From a checkpoint of a small segmentation model.
Model: 8.37M parameters, 48-pixel images, encoder activation gelu, encoder patch size [2, 2], encoder depths [4, 4, 4], decoder norm batchnorm, decoder widths [64, 128, 256, 256].
Rows from block 4 of the encoder of a small segmentation model, named by matrix and row number. Rows with one number belong to one neuron. Each number is 500 + 40 x the weight over its row's rms, rounded and kept within 0 to 999. All counts start at 0. Numbers have three digits each. After the name is the row's rms in percent of the matrix's.
After each neuron's rows are labels from the 100 images, of 14848, where the neuron reaches its highest value: "responds to" is what is common among them. Only what is clearly more common there than usual is listed. The data: Sentinel-2 satellite tiles (TerraMesh).
# fc1: MLP up (encoder.blocks.4.mlp.fc1.weight, 256x128), inputs 0-127
# fc2: MLP down (encoder.blocks.4.mlp.fc2.weight, 128x256, transposed), outputs 0-127

fc1.37 099:514445435448515509496494469484519505420492453490518554515516474514513547491455487508508603404506437448498536528506466535518592505497480457481524436474525515566544442522478550443548512474421540512505552509552478523475473499567472443551536527493568471541540496485486523491562477508531552551497482525509421469495467433477434463498460494551481459470551554528430534523525539469574425469461
fc2.37 106:544499494492446496637492487562490468544499470464471389513489438500470491529509471491517435499531553493583512547472497419511460479507510568479533513452601508489493553448518483485461501529494465442487438529574514531526529520445534483429521547528454547515438436513521487536500493480497463466547542467519524587520483499463477539502455523518483551518566576446484517440474464546451496479494
responds to: flooded vegetation

fc1.53 087:507400493575536497496538475510482503513477449529520535537506527407468443490556504502465438586446464487501583508480491442498513513520522474515462427481471529479419566447492531524523519447475498496493482537462481457447522536476574545503489515473466462435551533585502453494476500539439431512455497526553493429566437461524507488498483518481490520425490445501586434534514489525468470442456
fc2.53 104:502536495493503476552518456486571447485460508434537470443511459495476503532541475453503556570512568521529450467467537530470542507568474536514604567465471501471525486479470504546533510498532470511444470526453533559422418500554496525515505475491512484528543528529517430440439513502552469491518478515579529447506501501507549445506506459439593499472533526442423485452558467482447585445464
responds to: water; main land cover: water

fc1.235 147:544502488477522426492476486455518447539482468523555450547521366471412463503503498488487451472493459483477479515486546539558545531446598533540452495430498540483397473516434468483466440493488435490523520504553518430522454499493499504470542450483506488501542477540531503521445493447520463534530434517508525463521478480406480462399511454480556531462524542458547540449512532519479472499484
fc2.235 131:520523519565542455479498478542505517416481465439463492542522512455434514477450455456473461538493514501526487406518435552582530451506510494400502504559505504488469494577592505467471570453487504526495518562564488494578505541503523481504451561476532526520531481547495505464473506501447523541528571457455507533450462442448509485497460577460523405452510462455532551492533510556533484529522
responds to: clouds

fc1.86 059:495472528561479499546517564532466487539494500533506486558489452533501500506521525452497566531494515555539546572438546416549505466503507406527471503516482525462485470529485513513444480509529572501483471547486518470478488496436403492434516570507489490492525442495490492480454479459524529492565455566396521437527455495460517594466524473460406462529522496545463585479431496497502558554537
fc2.86 053:545567505501527513510402502509457561534466515514414501451473553561444476476463499484420492506458514515502554424467502545506535498464519495456561491514459458534535489509508452361475508435496538535429556458450473465574486508485516559559494528531472478563546547530537476512506513551488464506504534542545441539448447472432485542513511572567485505496478528501448476516534447481540529490530
responds to: trees; clouds; main land cover: trees

fc1.232 098:458490608525528565539475482502472569523538495530492442518477543535525617535491467467423552479469483558502477495509463463534519547484565467499466447542516487529508443479502505569516589446523499489518481485459496471489480526545473504505421593571628507505463486516561534446507528508501463464453500455476482538495526470513440443540522449522512451457502513504525420471436500480479521515480
fc2.232 089:433506503504486481431550495515465506453415550473512500592496511508522479491492494464495483540465417497540474491514518547469543493467531492438540486417475502475511532456578492517407534526559416530481498575528486474488532545499520533459524500488563462544522470452414436561494495540498444615528500531517513490475553558501543490509429582488523492488425528505507536486493495488572527446456
responds to: built area

fc1.212 097:475557542435482522496476512510490522453489420482385543572414461474510470482421495510502455546583443535517475508515474518598501447502485556555590466462489434513538509525445498481470480499485501486508419542521534510534466501506517556518461425514513522531499465403517467523495463583521541494508439461561489513481528490495457510466597510513519462469498526507439494475481526563507518526539
fc2.212 098:470454518446397453497562511476567470521460545444529443487546532502483498535490525526505516460481467443555465453492551506517539518497457466455527489522453537431495477571471549477541611429542514492489493427505449468479468412553540450477522503482476495535525559520469497453523542498476465494499546526567576553479468550514499583503523511570507492470537509517426535521560485491464431462533
responds to: main land cover: rangeland

fc1.190 124:487547522519517534538477494515380474492486470557524499550480549489561545500486551477476502511498471472522424424432533417546569504555532486486523457520500497440535479431551453459516454458514438522507467475562508476455509558497462554552481517523605392515440534531481497441557496507474493515543563573441511443518540445474444475491494491547526473468531451481518536462511500526511492499501
fc2.190 101:510535501489534512570509504423540539539484563465507488486520540529515560479470469509471512584455480534513518547596480596518459493461490518499460561521500524541504488460464514553488494540511512412492452434503442466467496461489537432482566526464451435540540494384442476457484519511577504470582503422506460471548511541463529463471488557539557423495500506502521472509534479435510456487506
responds to: trees; built area

fc1.111 109:534537442575471447498469536517498497530495462526464465461491525547523514482551489492505497584442499477544469558573487502501507496612488432445463423424450519475492523451489524514503588475514506563458550539560543497528475480556545503476503510482483487497498500413477548497501497454458476514470549472437552552559537552465559597442498487531518564463481547556523525556501448444507506494467
fc2.111 099:525455464520546528491524454462570534441535551573530466427527497475472469467488489482588522519549452469473457518486522428491516512526507485449488499460442453465500512470461519562465495454537539474552507500491480446512492495555487491562576517566554497490430605534525432483452504516515451495493455561563487514453500518546478512518572474536465481585504456509421480499476473466549450445587
responds to: main land cover: water

fc1.120 029:549463473491441488525494495463497589524469584446548490547509480497566554537454486450446458451535507468558407494451485474549610446475481546502474527518534466469514434580517477504516491516505539502460512522537453508563496537411505531485456471465532518534535528498491523525477556482388499466521561476476465459523458498492431408476532452516496479491467453511522566492509484536432530493525
fc2.120 030:549478553511508489429495465496487415499485428496410516446515450496432487551487499500438459419493512517513501490481489510505427616577491502511523486504438495504515493432484503451536537533531470488540480532540503496477468566525561488467538478516467435521471498503500493531477491503553478469523521545502565435427510486522431541568559521516526513455492491516528539444616559460493598538500
responds to: main land cover: trees; clouds

fc1.10 123:611513501490507528497491527538529502547437408481499455550514468486446463438498500463518407440441560425502501470550526491453513536455528531441507503449470548516506537482556523502530548531476462489518482478488458491473407499457494494354495534509532476491538547475540484534478466469494523532467468509566452447497443567574491454490476498512473436481519501570506511461455441465499453487476
fc2.10 127:485497426496491497520529432500518447503552463532487524458549526519539491522496520445554541477480514518492556504506508467475459484587560496466515479512452536471437520508498553558443508463470564457556508473500493573602470534532494466482564393451555515475558498464538458555576559514472476455574550467492411453556428424445507487515466469479443488495550507488478535481472524532498491526500
responds to: crops; built area; main land cover: crops

fc1.77 142:488508549593560497565503538493480523481524507548497510416479580574584509543457480486508558518508499482509555488474483450444498539512535465518500448535493411480546410524482539481526520500552490445515450524461425544497515502528521471440538477485487439525459511459480513448572514494477433474554524554458490571441555544513474492548545478483382449513522516524492487488450497471433470476482
fc2.77 130:446495499574493526495579449538544538495505518471509463543509528461503491529498545536454416554482473528414463445513498529493511506513539477465499491485481572560502523395566429498471576544496503561494483507458516461469476509494466455501474549467494500494490545574522547491490491454512492475446464473501487460501450460457518422541499573501566442508511520575469467616512563499546469515409
responds to: built area; main land cover: built area

fc1.3 106:502541477542455446511553479510460492512517477529468596551456531506520549501489477507476481639510449488500540553557528488540520500413425472520454574607493466511497478455536511532540473495531502521450502446516488448521480497560546515492592513516493506539505452518470520451481530545437534538525418485563461430546468443493499489429488525488530529456458465558498522513494475419495521517470
fc2.3 109:493507540535471557477423490474474521513542483526501546494553524575488429568500487475489521386455579574519443490432438491520447505483541519527524552497470491435483435473504508473533535498486508478523558485483451435475463509442470563565428514504503481489464504423533471457459455520504563468510461567499479560538490504528540501523510448528545497590508390527491503546499509547545530511530
responds to: main land cover: crops

fc1.16 150:555469513557470518502569503547574526544570501512494488494500497490505456437523509470635492534490525468525523470490544585534492525505576555527463500486512516486554505426523461513532520588553459521508537527496524514631439475443566459544521481586528515478552516504489511508508505548552522528569478541533477466493565480503522542462478551504509534532567539491489470569554454497521537509520
fc2.16 124:460521473491548533562459423475476595515500521419495472490494521571527487519540540558499483483548463476516522550476438462458567476496408545480506497469518525459500536529475484484484427501477511501511464433522435531454496513561434528530531492528530475506442546417455496507480522520596506480447509513479498547556487528552480451567518541540487448467474525523560613422468514440479525476492
responds to: main land cover: rangeland

fc1.104 124:506526482472475458491564536492474540486545469509487544518498524529549450474439562477490466435550525560473444521468489564554468441488466488478490544510460436495570532489477411474472534510501486416463489512394488468557504473565498499477484477508516583494487529516518471529547493486447483486553477492440488496466487446423559604469555539468498491497492503477596423423459515544551504487456
fc2.104 136:458505547508527473488559395475523437493475613490561508484516520511557435524515566449475477563503562527487482558568497473534491506504527503531527538440446493436441493430472469474465532512492495506515413509445545456522468488416470486464484496511488461496536468478499452519493607485489494493523500569494527556471497540527513555529516462497428526543421527463556509485526500558430451552517
responds to: main land cover: crops

fc1.81 074:478539518476533524477470471483470499462500457468523520465491491517550596529524544532537547509487432525548489484565463497465505483472488519461515449485478499558480509489504362563400454488537497578510487537516415513493467497452500578414551511460445570468445488532541525555465456502431523510527454479450460523541516487496532517471470441518449461513580485516475498419462469452495522558482
fc2.81 096:468490495532396520466563486503465565489425615560504483418486494575510465459495475468505525436469462558485511549471468528513425443522509504517452516499568499507514459524490537467534507527518416465443491462448449428527577538511509520532482486510465475541541474498538536486492485494512484538516533443507478545541463585524520540506487461522486475492590536538486439426551561466474540513546
responds to: water; main land cover: water; flooded vegetation

fc1.160 069:480509527506522477385519559497446480469476495562506450465560489498527459488564456483499423481561459493541543443495450475541484444444493499494505467496516452470495534547539448521518439483491522504417518488519567515546559517432426494499435543457479492535531491453444496515476530488437507567423522496483536471496551505485482452498454516474530567621509540520554543511503460501438477444568
fc2.160 079:561474500494507450529504449440560475441438509477529516507530467530437474468456516453551568492568565476490465492523428544485448523467577510477452530465565454526524483415448480495434488499500525480516486434523489499388491562551537530588485510479563518537543496540510493518522469535503522538504614534504494468552467490530481521543468475471508489482598489472438475525504460544518488441465
responds to: clouds

fc1.19 072:567408514447460467444541488458476508521575498418506547443480464459435542488543536505471462506541516585498535481503482524471500487466453492500442497476460566533415503502462502490488492475493477531405500510512511560519527450486506441436543543468544481424562511416504463483469494460534530512508573531477477521425451420493556518578565522432525510487528510472568515504489488556490516506483
fc2.19 078:507507499474607446560525508508500498451527455530499421559528465508545477460507474480575489580469534469501450473558566487545528478482567519537570538449542506528491445474525484554511479503515469488630490502473463493431503483491460547520497456547483470542440532521489458431506522496505490419470502427472574445519509562485500404530507486517479477491505486541439499531469493503553431447531
responds to: clouds

fc1.203 084:492473484453416537495506496527489520469526536470450550411465409493456489513527536571539555498458502475545487493478586466537473482464494489458576494476536510504507518480438533438526450504502552522534510491449547495480510517460522511559539643498511528514500483490474512500534520444551550593505484480473445420542533477532540463516491574495569502506511419537547505501473419520549540492452
fc2.203 091:523460563529513575473490502529476473494506514485533457528518580517458550414466515533476456513464544503481577443546509538496477466499503494473496459517571530492518495524582465463450473471546478433461484578480486465520514571520465481536474425521460492455476575462453545527535560574459433524506489467464576448496486466410463451447487526519518516502465521433549515566479444477503561552538
responds to: clouds

fc1.196 072:495513421511536522476426475480543537505513505452559497541479465501518462417454580444479430555485440562505491466551472457528510507456593476471540471492533480509503434487446462479508466555559532527506413494573555499491473579513544532486487486559470590433497467462424454509431488506513412556495504538508542496525453536485467476529495497501501493483447494466475498498524487504419513573493
fc2.196 074:563503432421553515512560503509445455496552528449463489465525521507479527489551499431541452534520516474432386480526530422465538497518443503504500524569406473520454474487528567565532475510478467487404550481463516495439501523567515498522509485530455479474531574509540462513532517542581512497540567505540545489483521546544469461508508518478476495523517499442483488545462558510536429439450
responds to: built area; main land cover: crops

fc1.201 081:532447502564421486501567495445535452499510397548531452466477437481516484449565571619496455582532510508507544480505534525424528502552491544507484469520502514554567536516462558483493463521539469487457521475478463472486508467490476434540460489429529463475546527430512488467452431527518425533511496491462500502544578461558504478488504525467501558471416449515480502476514522494457488545532
fc2.201 091:515562498368517468519474503524519530536499528530497482502496552488499573507493481434456530530516604516438478512504536482501460528538504434502525451473543467482522436516558463521433452492478483502458479497513523403533500581505560552498429411584525458550440498492497491475485537510530525452523504468546515543450527467467479558543533512467411487522459487483521435540509458568565519503478
responds to: bare ground

fc1.107 077:516486448506480535487435424528492481414518460477536489526424531508454460504474533420465464455545528574494476496570474461428527477488483460502516461537424535497550475492467532515476491583423462454545528504550527467526501527487510546551494540442535534542460445576481524507491491461538508507506502583513547521529562511551498549425515496481403506521468502521433542464499431576527499554507
fc2.107 088:480504540471570499555482549439522500540496507554500540441516461468517478518541426500501546494437533452469581513469502503504540479532446577542528446481478539500537519531535561477530489477515491436476528463437504485511505483527465571486533514464493422389448487532477541446510497526417423536548532527545544526547546475450421487476477604554523478450446497497477481438541535519502497481448
responds to: water; main land cover: water

fc1.79 089:547475533449518536500480508499550587476526543485536515522567570508458449472537417435543495584525518457468529512550489467517478477495533486473438483462562450533482446451493503526536462480497545487449450467566516530458470600524483523506555458478556452474517477458590567520485565517483450522559595495477543502472466494545528521544502485429493480508486540516498449434421492524496511460456
fc2.79 120:531547524542463492440464547525520499450450573511499507466473526490481486502509475420495507468570539528541525530493467507393535548402420452477535536564553500519482521549470531526539431540436491517461558444498443511528540516483465550442523462521559505548565491501505502491515482436473443491419507474507526491513512515491538548474603451553493546496505453423454524471522492566520494451467
responds to: crops; main land cover: crops

fc1.231 123:543536442491390503502520457523513502556504530497461503500548468505492464461500589500515441487478510467467446558447543578494505463517510508426502476526535477504482513463476514526530409447466487516498482448484457433503482400517474518468455508490458542507509536510467496462575478424436402484479455522408470509501512520441518515531520452466560462532518429528564510418511485499469584533487
fc2.231 112:435560533511528493541526515516488421470463465516470497569397525459573480519473456449589431472475524541498512520518537494468422503500469493484494614494512524521448472482542446500428513480553449482539512504566529485552487458531490497481521566545429507549488485484462470490531496481432491523546550529547531612514444509503533492454488527495401514533549549486509446442516495519485483498465
responds to: flooded vegetation

fc1.144 059:543462496510512431484442587477489533452515472441462526495530487505508487503491584448540594444506556533500414487507568545560476536497448480444463511534438478538531543520453541537503563470476539469531515529507520392544481522557465434533557510456476527562562522486489539573484478449506489565453424521520481478532517513514533466470509522492488528437511488572528506475547468505489426455520
fc2.144 070:532449498480475531505493478471497498530480510512545499514481579525465447484454560545412443597394480454501542473497442480458540464514559546465447539530509489407494540503542477531510504527567539523462501472499559560457515537471569523449481482552532538440478419512494407566537508517540586411506471525531500518492555531512451488442507476496457516493480505517534511509538489488517425483475
responds to: built area

fc1.226 052:480543540442415463486470454534437576519466500502519591508528525484502481486563541516495518468558467483537504552513536565501506475510529497475438548487439470485540455492547529594489552479511502514450447447480513583526465542550517542495500446526530461472532482522539527575528519507554474514498443536505563557460499537455443433584449549463512476562532499451530511478581559498473445466487
fc2.226 062:457488487461563508540564585502483491493492514559491458492440566539491425542494466495444481514483499506538553466427515439500503559496538466572515529490554466512477470500500496448525536522506493489486470493521487513514519455467594514512511553512482572577555492528362519444529528508523437474452505481518512515502465471461449480495511429448505527434402497515450517550495501512477542621482
responds to: water; main land cover: crops; flooded vegetation

fc1.154 061:586506545512491463509484552520533529485508563506465499641508498508515462473503495504504506504477517480563455554428552495490475424460483509525499486439536530522479434511488511484445487465535526510526493518542475500404508492445523502530529520495543472483529509571474516495445450489462443494467497506508471553550566566449547447489420500501483542498443552518484437492534480547633437586474
fc2.154 058:527548535447588553472423452514476497551454471544502446465578534533434536484487457527492476522502536504477538490361555490507541507477471478461539495456465521500524514512519535509542408498456622511539490451563491520528532467509525517508411463513494494457459529465507491475502527468507416490571484503495526497560484471542507600572511524495484491449520494500451512498554523511492451439477
responds to: bare ground

fc1.9 076:564598488540539448420512431442485462532436524441425467523447498511493519471470501477607488477510471463525566490542500472532470548443485455520492485466520549523511481544501465514443544526489543463505541552486441546492519477505545501511449531493520538487507456477495477476530498534540404528593432495534471506520519488460470512527398502432498469497476531480559517465537564425518560481451
fc2.9 077:559498433455480515536539483460423541445435483513529569488512535533513566528589483494508523517481494520478460500578464499587459452468507592443536454569493439591499501467542490504525481475559562526531517406579468558466592498458497509471448472463497529452488573475509555501481517485480513514490441461490410530492510457470500502466551519465521480520529486484444521529478481475486470496491
responds to: bare ground; main land cover: bare ground

fc1.146 156:505408537550436532534516546557500437510456475530500508501556487528484485481507587537471570494425521496493509463460441568479442556551578526533428480478471474509489587491496535524493459514504464483562502491466496545482483522543508478510469484563512500502529492529480503498426554548474472471475496589572421544477526490530486448480583411536511547503471509489529478481512442449562432499443
fc2.146 134:492528444520556485480513480429472529497496547471499491525487459529509518538580452475505424513528493477526536577558482534526538496419418415496506545472525522514509463543477404502469459528575515489428514509513510435483490481471464510556534485495552492563476516367486534525528485471538495462538495451468490548539517556489441467479481559466504448406483503506481577491524541510560565524541
responds to: main land cover: rangeland

fc1.135 065:552435509465483514510546458516512591533541465409511508504489497495551518501485528532442535476542497489541510475469515487447465498506493558506440438550512471517538532545509432543486520410463532569525476455529520478516501538515486567516469443462497459433512497509532517466484476525438480552549536493485536545426464532504466500487531508429481538535480518572481597628579564470542493522439
fc2.135 068:459508642564489508482535512474598479465501495485475490562476480454473400478487528457444520517510530547481525544546543435441487552547532492544520485467483500503499485418503480579511469513482506488469545492562508434582499506451520527492526509571531533565525430456430467508487501472505489526479463427469486436513553493468494506553548437499515506491491550529435500541432530531454513455471
responds to: crops; built area; main land cover: crops

fc1.47 053:528437519441449504497530532439521481529499506509540497539495457501557513428470534441516487496504452425553545553513503422542596560410459451517548407512552404489457472433494509489501441526504546505464449525479518476540433483467488459511500471522506483518467523492501515515494481429515480585494480486495475501488513530464524488554490446454432495508496488445442474519504516505452588445600
fc2.47 061:485451498558472517504551439490464499527600534514455507466474501482496540506484422564516461445406473439458511469473556444557434461486501515465519527515503462491464483525547523519458495507487527477513496454490433478509535494486504496466523546533489544481452523485541449432534468491446473627523563485534468554525512530493592575475474566519474532473455419475540537571526488488574513525546
responds to: crops; main land cover: crops

fc1.208 070:525458534534485500517530500480531531461512545533456486494435514489486504402442442531434540585542460515452481486448532452514484565506510492521523406487453456472541460513482599464502517509532532472501463472495501459482462535579432514526455430544480471418415489458473506530558565485517476519481533491565497487478588546514442462526462407464529474575469505515486460550522494466485517484525
fc2.208 086:490489454466523480552543504520504543546538497453414477457516536458446488537445506454538464467453567523557480520523481448581466480473465523451578529510538462558442566501535501502501526589547470512483594446423481469473431563518508508436475509565495479540494488498532460461436497445479469564542520445550495551517472616546471519473536534470478524455466474492525527526506485495482463475501
responds to: water; main land cover: water

fc1.202 099:565500487421483538460557504469413542503504476471518568521492503537449492481520515509426621461514546466421517564550447531499460548496501554476524526592455498519465518512486550540515493512501460498455470555440549507557568472487579471464418586492467476517526523480501493529429527542482486466432561511474545537509496427461551534454542440537533529463474508518510481478497487487484497505527
fc2.202 113:492483554498459495562474430531546506464526498542565437526538465514522464530578515473505470504498525486516520498432532564572531466542527504559559521506499425505505475507447560482519509483463505531455529483555439534436549436550557410505539466443535444525498566486511479458511512473555481462501418541429585479557463491426482468491500452517517438466516445479475502514529496508580441491467
responds to: crops; built area; main land cover: crops

fc1.204 114:497464521499513567480535487544464505505497536478495521509510501529557588384570504520547549545561528556559511535505496474442561525427425435466444475508483563480500540512581539477618475503514494470530451468415538569558478554531451492487517523524552522485528442453488470488501491514513563498503523567556495528504534481467473465505519494522467475527496456568523499453487538433501492532438
fc2.204 119:475464513480489465446425495524472567470440475491554518559554502541476492568549547523472482561446466554474514479460485418487467480511492548514494525450482537549476465533570493449475529434559466573480589465458539513617535479512506476424471555535550478512472558481489442557500484480529474532474479550405541540513476480505493467435490488491526489539465541495480452525536482485525534420532
responds to: built area; crops

fc1.84 152:539548448469451490485545517506506524586503502493429508495434429484496455508477492502521484525557484493409515548557552537522457481461526506503486574498517522560440394527469465506509567522470507505495481552452537527583523438428546461441483502490490514473539471494536479545496509469581560491494541492514511453503456487503554585472487484483481479567537564553473508555463576446499538583528
fc2.84 129:508482518509532485483502488538494481537495536463485512589459514577599585454470530524480424518445526456574523567501495531561532492509475535516543478540481460424576482489507411475537499526533512513394455509492476450470451459493440453517594496522521477489487516456437500425467474473463499499539499481486533496515521503555538421460476534505540463505502535511541547539404522510531522471429
responds to: trees; main land cover: trees

fc1.236 088:523538497549506482532500486543483427507497490506511458541549479419608528586483563527494468459445506538476472500562440501452520552496523483491561452541472562500483478498487529488503426546481546621499562455494481504485511520496464467518528490532485502536446485529447538509467461452496554460578441496452438492420493472498552506470520553549549510469503527537477489520411551552564501570515
fc2.236 102:479504497524527468503485562485498478501521600504570486499446525499386524520425453516550589440556521487470526523488507516499543529497422474530446513542561472554587516580494482535520506442527514443466515532462479484489530489509453535474487492472544520511492476515515465384505441471532470513513476454568539489519425514470548575472506435426505509488531476531505469515565524467410503522475
responds to: main land cover: rangeland

fc1.133 079:514515561473503516512492524481462494479475535520444551552541431484463534447477509524496541440507499570481487595493479452536509495487543498545487489444497579487471464467456516518463497565535557431465527567534515495527457574470443494479499451482463446544601532485579527488569535565588522489569490506477485515480426510521481458490545573495455422479562526500535484516473498592506492504463
fc2.133 086:508473475576428536495481503559503532484467594499472495459506441527438484510477437462505504523578473514495454415524510546496516565454536535457442472515510507429452548574449470435402488491484497554520494495473516525521502582502533553527541530514491543501550458533454456514465506459505492505449596554496520571444529507482505498559505465535459509501515437549452525453475440563519475466552
responds to: clouds

fc1.42 148:443518529480640472499486490472474519436456443528541469501477518450530551506425464469468459480509431527486429428492552404530519464448512465511543503522541507477478382460448488504505516419527480459453494463492458491506513485496510533533518545544558485468387449522521515464522479481486457560507510431445509403481465490490456482491460529474486520474547492478486493495466512460453469530535
fc2.42 130:566531434444468538494437484433462479566481495474511502589537428584520499533495536462453478504464558525474523514495455560532497541470479566547498526504535480499427534534546448535504475543507562462431496476529508455501455436489545462489477456484445559541464531414460453536535520545558494466503482481472496542529502542517479488493457525440441509409507517514480514500533583507608479483502
responds to: main land cover: trees

fc1.17 086:484624518521496519484504476515414495533530511483493479514491518542486484564479562515565485458495535558482441483483475480472467526460582485481479480453471444573492573541549472518493493509509517545473557472451547468518472485550499519377551500530471584484488472510495491545538556554436484501454482517428628485524539503498555516518515484493530465436458560498529425508489519489487524462438
fc2.17 084:553533574483484535512548523500515456508408494527522514495497473499513515500498472589540480427514508469530547512452573507484517422446540544435514458493474461524454497456444538518485547466599554469512460505481516475492472559513518535458470474470490463552501469471411472510487554537477512443453565495553491589523456515508513476534539537586443496506526408450521524524563467489474400491505
responds to: snow or ice; main land cover: snow or ice

fc1.36 132:498501511555558508527429455499526521494546500516545521495497611495476489515482513552516457509519468501538463431412539467498521513521542471504501399424558481474508549497489488489491454490588496503492522487512488479433510587495420538534546451512550444550445512538481484495525529457461486550553455537432493484505539509480432456501498555562564489521465439431533460446542467500429489422525
fc2.36 123:539505492469453562532450483529509530547488478401490564575556406484520521514504497555436460487487503495566539569572563513492494517493462507442503521510443436452517520484483441457519520524449447508412485493493528502506516462528507424461492519442508475485522533453565480493485487515553511478475474473393528447505451532571514483519461517494571492569427557516478542549499512522556516572482
responds to: trees; flooded vegetation

fc1.32 083:493532426484490536468455430548522483458504495514471497457556516528501483532507533523558544559471461479502507454441528479426506542451413515517456476486450510598508504525471495447507465553528550542482628463466488498527464477504468477517514473520537469439499426570437547497562433515606477434520470535467492509496520543490490503485486445545482524502488460515483502495482528521411502590432
fc2.32 097:482445533470499469549455567454445428463449525541485511390470548480462538503472507464525525492569518557523507501532505520513471536470495459565472466525436503552525558543516489440553476570524451552521497482550465478488594469512503458524558501464590506513549518484505503461487454490463528501474412510458616526511465520470506482457544576439503492477446502514482481551469445506505502467576
responds to: bare ground; main land cover: bare ground

fc1.21 091:530538541518442467511456476563554474427489423564502467550537501468595514495418486534519495564578471503453510421532461500486534488539546484492526463509593515526469513478512550465521468535526443420420430495512495507547586511504533542538483546532526461513503479486458472473533526508551456601580452517496520545489478519461504472465557540434466513512483508456464505544493516488465479528545
fc2.21 090:480469495450449573493465429505504520503450569522495550516464462525527566537570490486505443506523555458465525555494534442583536510467459514511493532471529481518536531435503510409466540492445431478473501572495492534507451491459517481516563578538458535472435551451538493538439513462473517518516527525525498562448498516511517498492424591621462470511491500461511455418524485525463484473475
responds to: flooded vegetation

fc1.175 079:461464450534466476503457479529437465541462605496544495512506537562426451463558530505509457481517538513506476547433582416521471478442515603422451505528469456510458521460454490470454489472475478550508504513448458466530449484543487487478486517532491606457511488531574492492580469457456456426550422489481446481480501480486518560544467432494510515487499504485546497488507488529495552481463
fc2.175 082:496538509420521485457513456470512411509547469492468534517471453517623417537485504366544483465498527581465469574536540449507500514500505497543533522492514483544497516468473497432415544504501532488527475462488525525440492564441447507459544511497519486526426464510474568524450457531458487542524493527463486571506452563488464493499536512505573488502538495430534490496540533555501497566512
responds to: main land cover: crops

fc1.176 085:539509566483546502469535509537483482469443478538565491446457512537547525478501508573485468512458475533517469530499453490465468521452563526530495563436484517520509435547511451494479535440532425531539598547529514511543520597551561526508533527535493535454458529580481546451435484466454489518500571529437491535467485426482499499487563522509497574489463472552539520454568438542496480472425
fc2.176 081:503485467561513458481533434505472512496492580510484544488496503500511544534544440464461508443519598596541431506542590467577499515541504513567475447515520439484521485480462515497496509527453515465478516574491463499506398451502483473472480514597565471514513410410458463499473477483564443501490500537490503486455494462515479480507569451530472517478528475508473487555567587518503448513522
responds to: snow or ice; main land cover: snow or ice

fc1.221 118:507530444449540459511500395531521544504480527480534552550520534534500516478532558541408515574545527481450516454455493435484492512550526522576530499543546537536525505443440451475508508527540522527542462526435538453455548501509502549503460463527539563491530441484542598494510462554504555496500544493526547460528531508439491489557582513416488494445488520509508581506485439496428484543500
fc2.221 118:456475501518518486506515521468562440533540390559508552441551510501523470523514527480487529526430480481491469488414516463459423516528515570454567446499511501439461552466470540508482554461472498522512517422477427566549521533554553513460475525563496525478515505530494473546548517462477494471513590567566550452422490516552476513503479431516461496516512519459476435468423560474501506522541
responds to: crops; built area; main land cover: crops

fc1.12 118:541546506441517417575493448557499527498499541491625545455533503489478473515506558498485481485505476563496421473489469538520500491573507482486498493433563462498514449494507550428525554544508484510545453495534429476540440454413529453487449502503524445530469541492555457488573525515566438491528535451489530513526484522518483468545600415496542490512512468522527534455498498571540497456518
fc2.12 123:548486472554552436571452520564469535503475468509405546499471495458490519532487489558475523468472498532484508455466472436446467508472524561578503541471483492521478543485489494545415485471566457557523557523472582527502476566455551524471513578510506502458509448495489480518444501489432545527447471489566476559532438532475503536485459510531595461451531525526478467488478451554542457456419
responds to: main land cover: built area

fc1.170 130:470482508512466521530517475476512551442561549527484589420528564564520478474507519571461577556517572568543506552491489446424448497521454500473526502515517470449545454470534513407482541507476537490553505565493468499476487556521499421493546492531515486518507449463540512526628481528465544436533543530461493538512494506470530496559477492446489425434544530548514446468476474528496527515512
fc2.170 114:437494464554567528466546464546488497464569476471445484523511469438490455451542494422578558542555440509552482441563483500555473483442509473453463496432495498568496528478462522499432504505449552503493427520496531591509460505484473536540492486531461566558489542519518575524508525504490532497461536495476513531471540435523467480572520541510525400488478490450536555466417467459527495531499
responds to: built area; crops